Weights of a small audio captioner.
Training: adamw at rate 0.0023, 5100 steps, batches of 48.
Data: trained on synthesized solo parts of chorales (CocoChorales), 39062 training examples, 6.3 epochs.
Rows from block 2 of the audio encoder of a small audio captioner, named by matrix and row number. Rows with one number belong to one neuron. Each number is 500 + 50 x the weight over its row's rms, rounded and kept within 0 to 999. All counts start at 0. Numbers have three digits each.
After each neuron's rows are labels from the 100 clips, of 14976, where the neuron reaches its highest value: "peak on" is the class under the peak. Only what is clearly more common there than usual is listed. The data: synthesized solo parts of chorales (CocoChorales).
# fc1: MLP up (encoder.blocks.2.mlp.fc1.weight, 192x48), inputs 0-47
# fc2: MLP down (encoder.blocks.2.mlp.fc2.weight, 48x192, transposed), outputs 0-47

fc1.84:467507482376603454480478517537546488547513415465586497459471555562506442520601545533491517562460509435549608450476547521447558456472491534471489
fc2.84:500529580581441471616518473437464467494530551504573485463517465418512546442455489521497477402460466618443457527512490593470468563514431530527502
peak on: A3

fc1.168:512470533498471644537395526544550470550516431508411581481564532478501477519494501562554512458555549411534557457453472532596460481476522470502561
fc2.168:488542492500510597571219498518506510488461491487497513504571519499484450523492510467494514534543509528491507481453519514505501532478478484507547
peak on: E5

fc1.159:442497580511406470445515535446542489469451506491471533428480516487472532521482582518413506534528489408553641480473460551548538518421547402543509
fc2.159:532505560508515416478631537517393519418393569540510538487454485512495507439507550434442488493545496554482469503471454465485465638477473489538486
peak on: D4

fc1.5:452516569517430461500521515493523462475424471491470582401471523441499494465495570464450495478532460426491657457490483537579558559414482426510476
fc2.5:528485515474559480421571525514418530374390582528487549541454486518481480468556563443458495482594499578470496487485472445499459613514490504545469
peak on: F3

fc1.48:468430460399458554511503428510561543531610519459534486582467553442448413535533539474562532523500523366454524535455505453498481522547451549533476
fc2.48:437537561491452444509653531574507479492426525547485493536448508544545562553462468430420439530535519507484435511469506481468508598527427586529468
peak on: B3

fc1.100:434483469422511485396552555475555490457586434549543496472404495508476458579614495499453450578481450509505524479507540505459545417588466530493533
fc2.100:449598524586512494545514485416451507468501532568445483433522430463533526436426489446485468516504452643487458571496494490598537536506441460534543
peak on: A3

fc1.32:409501468453528466416461544529563493474542443535555494537444455543443493568572543515458451601493531474529612474539558472482531397578460527525468
fc2.32:454634532571486495578473491406463465522527572563493501399472467493540558441426497450489472508461441622463462572497486521521512533526436478512514
peak on: A3

fc1.185:503510452481530484447475449457479567515650559468454446553548442514560448470499529509572535454462452543462508579526433467545459381549537520453544
fc2.185:520494533543487438477620498566483520458470516554494480431470612518589487509483587441535467497472551465398496467424567537454422575495491521530442
peak on: G3

fc1.13:499477490539484481465499534521405501579581594474489470491537499545608529473535474567572429409413475511504457518542494442554460410497582536448466
fc2.13:547464456445553433466515459534509571476575465482483483593527513574536463496523469501600548561480576462454490548461529433390429520493503550520391
peak on: D3

fc1.152:531311512411531539489456543440489551531571550473523429523538541558554478533536437550563498492502498535546446558470501474484453439506555529515445
fc2.152:523576533566525549526449444463486471417477536488528577428395453425459536456488604483509496456571532538421514491507498575479448599475451482528543
peak on: B4

fc1.125:529496468547554483429482470471455551527577606442481437521528483519586428478491539494594507395451486569451470579511520494580474416490554508437509
fc2.125:520428487521510468463535493498462544506548498574588433433407577463545579442466579477501471526510512468426420501453585490445455532595541555543472
peak on: B3; G3

fc1.12:518490440503540485511526400504466571481495559476433594537546533410459394492482497514453524543501461515512504521518506520620483439439554368452525
fc2.12:479590519539452413541641507475516501503502509491489489483448474556543566519435483463546491462498561553454386566488486487391484578536456576507507
peak on: silence

fc1.182:496368467414625460464484521561515464531476512466538502489434515526564426573613512499536428502523509444544544437442551482481521527513448542473527
fc2.182:460456582487496445560500490532401508612557575531481527477550495468626468428498497473506465453448485466476503577452454460493504584449420554542474
peak on: B4

fc1.162:504547467461454462488524442536502529495573542458559534531429478520509462527543551505570541527429582405483633472495499493391413453454475459446549
fc2.162:536517460541507502479558429455463548459554585435577485522496530494449486480526567530583588493439468505407574509523497581448395449511533489418447
peak on: D4; A3

fc1.187:448415527575424542485484435372535569434504510525570555547499577421452479584496539502539513512466538455457546584472477573455499492540476515540482
fc2.187:505573586571456444516633503468477500484446539550497489466425465518527598477418486439454480517497507550478427570489449512444479619491462512536473
peak on: B3

fc1.30:488477513495494498491546432527441583467537613477517525479549552398444473501512496549396489598482430463546553522518484507559433425505594433481462
fc2.30:463604539533444431509612528516515469452463578500490547494394482560539560547453481452487469466518572549477427522506464509386460578521476550477513
peak on: silence

fc1.70:477491410452518456522482405516582515560569540435534431509567499410452447530513563483567576505483465435423517544511529503542500447548445506431580
fc2.70:507501543536481609475635509486455502411493442555477531469335530568530580520461499490497496542508542483489485493458505560441413532494489490535469
peak on: G3

fc1.146:555302513424550536484465538465491542529543555488506421515541546582529466516513432525556476462520497520558468562479497444501474452512578536527451
fc2.146:496550558566513543573450442465489477432465530506518554429452457399470526456461587467484481471577523545427505497488507578507474626491420486556561
peak on: B4

fc1.183:519451572512470523528509545469421492579608521530497439478556510565576538480461413569542467529410454538579458546530467469559456412496540463460463
fc2.183:562486500479562496494495467500520534432556506423452483595527430617504473530487425545621513541500547561504491535506505461412431489488522497474375
peak on: B4

fc1.167:394474438510433489455512510484537471416545449487518468581480481517461536568534515514497400536443521570444499474566569586573551421588493473460519
fc2.167:451585458537478512569440450425523533484582449545504431447549480504465508495411499460550540580458467610445452550465567547526514469560454440527549
peak on: silence

fc1.132:469557509567385482506536472420544464500494433540483536495507442529407543572453471512506562575408515481544553507564437510413524480428528423446520
fc2.132:506448555520503430482606539535396481536463575483509479400446540455567506418552580498445476438453455426517592472460478513530529529438511489501544
peak on: D3

fc1.24:575502473550551495466478515430429552467508551471503416519537495473499502456476481570572491408482462582516477590557457506568502369545583506435523
fc2.24:499487560535505418502646490451433545520518558571534422474451515540559525437450498415511491562457501512473447583448490458431484555523482552535430
peak on: B3; C4

fc1.119:488506498462566504515498440449541599443480507468495542559495486438469354503501525464509590514574557488464503595397470460487506536444449459576546
fc2.119:496397560477424477557575511547485487628536423552541456479499560519547592498493410531467470526426479410521428523484512494470507495550478565533471
peak on: F3

fc1.98:489429597552489499482524540454501441508574495532514506382457445513526558487499511675493430418455472521574529493571462526558507463475517499508495
fc2.98:497488567494370425514611515485527537587504524528517457502460542484538590508412435461483492525453546458522404588501440468440522513515519559500451
peak on: E5

fc1.101:501458439471498515545576489552503573467477536504491527459563582419422443467520462499423455549519415452577540477520552470608529425556484410507468
fc2.101:409565510510431344521674520533494516499497460460459541512565465503527543524449511488467461460540577539477479520474487464463491585523484537501501
peak on: silence

fc1.116:486478427410531480457442528558522467536481453432545520451476511561454482487587543527484487554482495472559659421466572528478566404506499495459526
fc2.116:504536586574430524632483474425486467491529523510539494450546445433498571474420478527488487426480462630459443547525478569492466557504439498530502
peak on: B3

fc1.74:505449599553516494506529517471512442500591421520500472391473436465530551488535492630494433385483461534548538479550455538575485448460455509495506
fc2.74:514470569490406435527609506487518526618487531572539464487483571457526553478428441431453514536453507431523406578499432485448544517527506543530510
peak on: D#5

fc1.148:451465457414452492500519526515492579515466541498457539675511535535555415513540441526473572540462542494528468572437433433504532471455547566483496
fc2.148:483576522533557560521581539475495423467449562507456502480391407505520522477471461457470458462536434613534406513522487517550568491538481472472600
peak on: D4

fc1.39:417495546530444454474551535519525501508438498510464542400465519452503473500526586474434513499486496413496655492470464537552602563408462470522520
fc2.39:539508518476536513417530571492433506382382542530450571481400488536493504469557555464446501482584512538510530480475452451501481598439544449552476
peak on: F3

fc1.49:535321517493536542463487452403501539530552522472559511401523479461397414505543552545523476460529490451504512544474472501540495466487538411534485
fc2.49:500618547526487454490616563490489468492445587519462521474379470554579550501476473435495462456490508567496398559504448472475513586499490537485517
peak on: F5

fc1.141:537504483509507536486453485400504500417499561417430469614500449516452484521488509522554538452517474604496473556558445508586497432529580443409457
fc2.141:450437575526542430473668518514413515477491535576537445448429499567582494472485532454474436545456449537482470521445536510476473554531479526510444
peak on: B3; D#3

fc1.56:551333489393548545511434517467473563563563530462532440506556554539530451504522450563562502466532487525533457541424502461524477445516571504534464
fc2.56:510573508562494590535327470472495465438490527445495567429443458437462527492487589542529484452557518524462554460525505568526467551458503445483543
peak on: F5; B4

fc1.63:532535447536486533488433472444565534416487590437443524601563403491440434545486497522541530496517532558469471558550462476554472443490564442409468
fc2.63:532448552525510442471628535500402483491486518553576471388391550578555535431508548467520463495462468505459465493440543540436470563512501525517461
peak on: F4; D#4

fc1.58:507344510518524515468489461398524559499554506405553515448464524490423452458499505549556528492535469481519503548458508497552523427460571373531547
fc2.58:506559583556514436537657488486483494472471574525507498504440421496540556475419469452490446476504520569480401569496470499452476588506430543518515
peak on: F5

fc1.134:508379596535478522521485530474491464469460465486452590462515447514503515545528467630455445460509458463595548464524449538534500514380531431534488
fc2.134:531498515479500493502447466486467559562491538529554469487466591501543508442419518391541539539511553453421397569418498489428451582568497586536487
peak on: F4

fc1.69:544381547437466492520506580559485505518496521512423496509513494564566528542555423562489456510452435486626488457490491407470517478433592451477454
fc2.69:408490517448535442492527462545538514421496396508505560563527476534483459529531495456513502555567611508433536502474560483445458589521403546569427
peak on: B3

fc1.50:429440603519529498522490483521437484501539486493591565531406474568528532449497541549476524504470605483484592506518488504361442527481467591485503
fc2.50:539583582564462470542636479451532487491510631520410501454536450465533508514439500474553420444489456555486453538512444521563484534491479444473475
peak on: F4

fc1.166:529518462524554527430462473437422547543629597456484484543511517507564467437478558486597529440467497513436490551514471507563455428520578551436474
fc2.166:492397499517478428455577486527471537501567480563561441465467595504547556493457581511523452531492523414449492457456581502451418507574538561512421
peak on: G3

fc1.20:516384583502500530548467532440489474467458446463459577451496504526495533589529493621470475491537476390546553499477439534507503533394531435558481
fc2.20:520555468479557487489453453463494597519494547514534460505447543470518455437456524389537571538519540502399413597415500470457492574556489565552534
peak on: A#4

fc1.164:509371561439545535525515511428428522524498473487501542464555595525556477546633470562488517460479442390536552553455487488533538504447498460536508
fc2.164:496641541589511463521572461410498502449482509511511467456401447498485561472408516449531502529498523573429426574496475552468474581533469493533482
peak on: D#5; F5

fc1.91:406511536521445414453537566525545467584475511523490554425439505515544505554510533513419486523445535398567596459526437524490572527415512472495559
fc2.91:534490565526480438473598580508399450452386562569485551463477490496513546419518552447414458440531478534527486482522435471553500596465507484528522
peak on: G3

fc1.23:440482451428487508386532504469571515548589482510523462534426509478475466580587451486512459585498541463537497488535601504497556408612511510503524
fc2.23:462616539573536491534537449408455516440541543529471500455494410517492514448415520459533479526513481632434454582497485485523476570543431482536460
peak on: A3

fc1.120:457475475474569494421520463530562485502590444574536462401486485474489422597619468500447485525522467448556538477496548448520472423476438508541576
fc2.120:509600553560488456538604501436436487515477598524466503477428434506555565430448478454498481451482481581468414584508437484487495594494467533507508
peak on: A3

fc1.95:504533480458429612560382566483553472526506435502430476489557545521459528502487494538540536503509520461456614446390537542560495450543568472528467
fc2.95:499502497482514627592232513525508496478481513512488510481554525505516483521475485477490481521545506523517486478446550501499503524487478495538541
peak on: E5