config.yaml
n_mels: 64
encoder_fused_qkv: true
encoder_widths: [48, 96, 192]
decoder_width: 192
decoder_head_dim: 64
decoder_inner_norm: true
beta1: 0.95
eps: 1e-08
warmup_steps: 510
Rows from block 2 of the audio encoder of a small audio captioner, named by matrix and row number. Rows with one number belong to one neuron. Each number is 200 + 40 x the weight over its row's rms, rounded and kept within 0 to 999. All counts start at 0.
After each neuron's rows are labels from the 100 clips, of 14976, where the neuron reaches its highest value: "lies over" is the class under the peak. Only what is clearly more common there than usual is listed. The data: synthesized solo parts of chorales (CocoChorales). In brackets: how many of the 100.
# fc1: MLP up (encoder.blocks.2.mlp.fc1.weight, 192x48), inputs 0-47
# fc2: MLP down (encoder.blocks.2.mlp.fc2.weight, 48x192, transposed), outputs 0-47

fc1.43,205,167,188,119,181,178,238,247,223,244,215,262,158,176,170,185,147,210,207,243,262,167,202,151,227,216,117,235,180,145,207,204,154,177,268,218,149,204,229,142,254,216,168,206,246,118,177,161
fc2.43,159,220,180,184,184,76,181,350,203,270,219,212,184,195,150,174,160,233,234,279,172,201,209,159,231,213,213,187,183,178,170,244,243,209,184,215,176,187,215,158,198,199,252,207,174,214,204,204
lies over: silence (83)

fc1.10,152,221,171,153,241,203,120,245,258,236,218,257,223,196,204,281,185,195,196,174,244,225,232,139,158,207,143,141,161,174,269,213,178,142,238,223,205,143,211,152,184,216,112,217,214,199,236,206
fc2.10,146,273,175,205,238,209,182,274,160,161,252,219,184,219,205,200,142,210,252,152,97,164,169,197,222,174,169,186,185,195,217,273,257,253,207,193,234,247,177,115,261,234,189,218,170,223,212,216
lies over: G#3 (27); E3 (25)

fc1.19,204,179,261,227,143,215,243,187,171,122,269,184,172,238,250,201,256,176,219,255,228,174,183,227,220,209,240,225,252,217,172,140,230,206,166,266,241,227,219,260,167,173,231,216,159,252,204,101
fc2.19,180,236,275,236,210,172,201,304,220,166,159,179,185,160,250,221,169,210,168,128,104,222,238,242,164,175,203,197,177,167,155,192,186,284,200,169,246,207,145,202,241,227,262,165,178,180,221,192
lies over: B3 (67)

fc1.126,244,206,172,242,226,243,177,181,182,115,186,218,193,236,275,178,190,148,261,223,186,201,217,156,186,166,201,226,249,208,146,190,155,282,210,178,261,227,158,201,272,182,124,237,265,189,140,188
fc2.126,211,138,236,208,235,112,189,300,213,193,125,233,180,203,203,264,249,145,147,179,220,241,242,209,155,195,224,158,199,183,233,181,171,239,158,161,225,156,236,181,147,175,256,241,198,222,234,150
lies over: B3 (56)

fc1.174,210,241,199,241,149,257,221,157,211,83,215,188,192,225,143,221,204,154,174,229,196,208,134,231,189,154,223,216,190,275,216,177,180,243,178,256,211,188,213,240,258,215,124,242,275,141,200,187
fc2.174,181,123,213,145,257,240,260,103,198,263,170,196,219,229,276,224,234,218,177,214,223,150,247,187,175,225,188,176,153,152,188,211,172,168,217,202,163,165,269,190,199,216,188,202,142,240,232,280
lies over: silence (51)

fc1.8,156,145,250,246,145,194,248,169,147,102,232,169,154,218,221,200,257,136,240,208,198,183,182,222,218,183,226,228,249,235,180,153,256,245,165,277,240,193,207,258,160,201,222,191,142,212,219,157
fc2.8,213,258,257,260,184,151,201,305,228,173,208,167,189,159,224,183,187,178,177,147,154,195,222,287,202,171,196,217,194,146,132,208,189,271,175,119,228,226,143,205,212,204,273,220,203,223,200,171
lies over: B3 (67)

fc1.73,174,194,195,140,180,209,200,205,211,255,208,232,197,295,155,195,230,180,261,191,194,246,228,110,213,221,182,180,240,228,188,201,258,116,188,262,199,147,200,136,117,165,158,187,154,224,186,251
fc2.73,184,264,241,218,219,113,187,333,176,173,183,245,198,209,267,237,193,204,203,115,171,179,225,211,182,200,205,153,179,188,208,187,225,221,140,184,265,188,164,172,172,188,277,203,157,238,220,176
lies over: D4 (54)

fc1.150,230,143,182,161,252,191,156,230,212,240,183,250,197,209,217,181,212,181,307,237,270,215,239,213,220,205,156,252,212,207,271,165,167,134,256,249,187,186,169,160,183,169,143,246,257,208,201,133
fc2.150,195,282,224,232,185,146,228,372,218,220,216,155,175,169,244,189,190,233,165,178,170,229,207,207,218,195,195,154,198,161,163,215,223,249,191,151,191,189,209,203,181,195,267,186,135,197,197,253
lies over: F4 (28)

fc1.135,232,199,182,162,187,204,198,199,184,193,251,256,195,230,220,171,202,231,245,213,201,191,169,175,241,260,216,253,219,231,240,166,240,92,197,319,204,169,192,138,135,167,139,136,235,168,218,182
fc2.135,225,288,234,269,188,183,181,272,203,161,154,207,170,214,284,211,201,141,156,108,174,260,225,232,170,174,208,173,245,205,185,147,171,252,170,164,241,185,181,221,129,161,229,204,177,208,179,195
lies over: D4 (51)

fc1.149,204,167,207,189,160,196,209,243,221,222,121,233,175,272,93,227,252,207,159,268,175,196,161,220,211,197,191,282,161,194,181,199,185,219,255,223,183,238,262,179,270,190,154,177,193,124,205,159
fc2.149,174,281,155,214,169,47,201,316,226,244,231,185,193,177,221,136,171,198,178,236,209,233,243,240,221,180,200,189,239,166,161,181,224,232,173,163,191,189,223,196,175,204,221,224,198,232,172,201
lies over: silence (100)

fc1.47,180,190,205,146,185,167,225,232,224,225,239,235,203,187,202,169,152,261,277,260,208,188,186,143,228,235,138,249,177,161,218,178,224,181,266,257,149,228,225,133,267,219,184,175,264,128,177,149
fc2.47,194,227,195,183,193,66,187,377,209,261,223,198,175,185,198,211,189,224,210,245,167,218,193,159,229,215,192,170,186,194,163,219,234,223,202,194,181,196,211,153,171,208,249,199,151,211,212,224
lies over: silence (57)

fc1.46,205,172,161,106,247,179,213,249,153,248,187,273,190,178,245,207,163,244,186,227,229,139,148,114,214,222,185,192,168,193,263,177,151,180,215,206,153,205,226,167,280,202,142,234,221,139,194,208
fc2.46,164,257,217,219,153,100,217,337,180,194,190,215,199,195,202,178,169,215,213,228,165,180,227,238,205,141,212,169,195,183,179,235,266,225,167,153,241,175,188,170,164,193,290,226,165,249,218,230
lies over: silence (100)

fc1.55,160,195,159,177,205,160,187,192,141,161,209,265,174,216,212,214,270,215,215,221,198,121,157,81,216,206,260,164,174,240,219,234,242,207,152,196,287,141,226,222,199,197,221,210,143,201,245,238
fc2.55,205,149,238,174,165,148,219,284,178,244,218,214,264,197,92,191,227,187,254,191,234,214,177,257,233,210,149,233,173,208,252,194,209,119,184,170,226,191,197,177,149,189,240,228,187,251,235,121
lies over: B3 (57); D#4 (30)

fc1.129,92,196,255,210,159,154,189,222,213,220,192,205,229,165,182,236,197,220,145,151,209,226,240,186,206,203,262,195,155,207,231,135,247,124,221,313,192,181,178,205,203,255,217,152,192,143,225,244
fc2.129,232,290,224,222,176,187,179,276,264,182,163,164,139,134,268,233,169,233,164,104,188,228,206,250,181,198,243,146,187,187,170,227,205,237,187,171,205,182,151,200,202,178,284,177,200,156,203,224
lies over: G#3 (27)

fc1.109,184,153,210,148,242,187,211,187,148,182,190,253,237,236,215,152,194,277,267,209,166,167,181,157,210,262,208,246,239,198,212,220,220,96,212,266,201,157,186,139,208,172,138,148,221,199,219,127
fc2.109,205,284,250,254,176,158,201,298,194,148,192,207,181,146,230,240,198,202,186,129,168,194,196,246,178,140,206,128,167,198,211,220,218,250,175,136,261,197,154,205,178,202,292,210,172,213,227,208
lies over: D4 (49)

fc1.15,168,165,178,138,172,231,207,177,152,199,244,261,206,254,198,173,241,192,283,184,251,149,158,138,267,211,241,187,246,235,233,215,254,88,150,200,239,159,199,203,187,165,204,221,164,217,214,178
fc2.15,160,208,249,189,175,161,211,295,242,250,204,161,202,139,180,221,176,238,205,151,182,225,252,261,238,189,165,183,130,138,186,223,225,214,210,148,208,209,184,166,186,213,302,204,159,280,231,160
lies over: B3 (64); D#4 (28)

fc1.122,240,171,193,245,235,167,144,206,237,195,132,196,223,219,258,152,174,173,188,218,184,239,289,225,201,210,202,252,246,151,110,160,139,243,164,179,242,229,180,172,257,182,156,189,271,223,150,183
fc2.122,202,125,184,168,221,144,177,242,189,198,190,267,230,262,183,263,226,130,236,165,231,216,250,197,158,188,174,172,221,204,272,169,230,168,172,158,250,150,236,144,146,183,208,253,198,254,263,160
lies over: B3 (31); D3 (25)

fc1.31,244,162,242,196,204,157,219,188,149,189,199,169,175,204,234,154,256,195,263,208,230,224,202,146,221,266,243,204,252,235,156,195,278,153,198,278,232,193,202,205,88,186,173,159,162,253,180,151
fc2.31,198,284,256,257,214,130,198,324,204,171,182,206,163,168,242,244,204,193,177,131,156,223,202,217,172,154,190,149,177,189,209,194,211,265,184,144,255,198,159,223,178,189,272,183,162,179,215,202
lies over: E4 (58)

fc1.52,185,186,205,203,136,263,238,177,193,139,270,222,128,177,199,287,185,179,236,222,284,192,145,171,217,129,167,155,178,246,264,210,250,197,195,185,212,168,234,225,227,201,167,261,178,192,253,224
fc2.52,199,142,241,193,240,221,218,132,201,241,133,153,266,260,245,210,239,204,195,213,167,149,249,237,133,259,187,244,175,146,119,153,173,202,198,192,179,254,211,189,240,199,181,217,141,267,194,215
lies over: C5 (53)

fc1.71,159,178,166,116,199,214,198,186,176,230,232,274,180,283,222,187,197,221,267,231,219,180,175,64,229,268,162,205,224,214,211,231,228,144,202,223,212,202,220,146,232,181,193,246,138,193,222,198
fc2.71,182,278,248,225,146,145,222,329,216,185,169,175,245,193,247,208,171,203,166,125,190,249,254,265,208,146,190,169,195,151,183,188,220,204,184,161,242,194,161,175,180,195,269,214,169,235,205,190
lies over: D4 (25)

fc1.96,205,170,263,268,166,186,122,229,247,205,165,193,206,201,211,253,201,190,95,186,188,202,216,215,196,225,176,264,159,152,149,183,112,236,246,187,194,235,172,199,282,190,155,167,217,143,185,238
fc2.96,155,211,252,230,87,176,205,269,226,169,248,158,218,187,149,198,204,186,213,166,198,217,177,310,249,151,188,213,176,168,205,193,227,193,201,166,220,252,152,228,185,183,227,266,213,241,183,117
lies over: C#4 (33)

fc1.156,199,94,242,168,190,234,212,193,226,139,177,195,173,174,164,221,197,252,175,240,274,221,241,206,266,245,169,272,189,213,203,177,176,107,248,255,255,153,181,210,208,220,199,159,196,192,246,150
fc2.156,198,313,230,257,215,171,203,253,196,140,173,223,190,166,241,216,187,169,176,131,175,213,222,248,161,135,196,138,190,213,244,183,178,260,165,122,288,183,163,202,174,208,258,210,197,192,223,198
lies over: D#5 (43)

fc1.160,209,257,191,259,160,262,186,171,195,92,191,174,212,219,161,219,185,156,143,199,204,227,154,238,167,137,241,196,223,261,235,150,186,233,176,242,208,210,183,251,240,212,127,234,271,139,193,184
fc2.160,182,107,212,138,247,182,223,196,206,254,168,200,236,228,280,220,239,205,176,190,215,138,252,174,160,258,212,183,150,162,165,193,174,152,220,228,169,166,263,166,206,245,189,180,147,241,227,292
lies over: silence (69)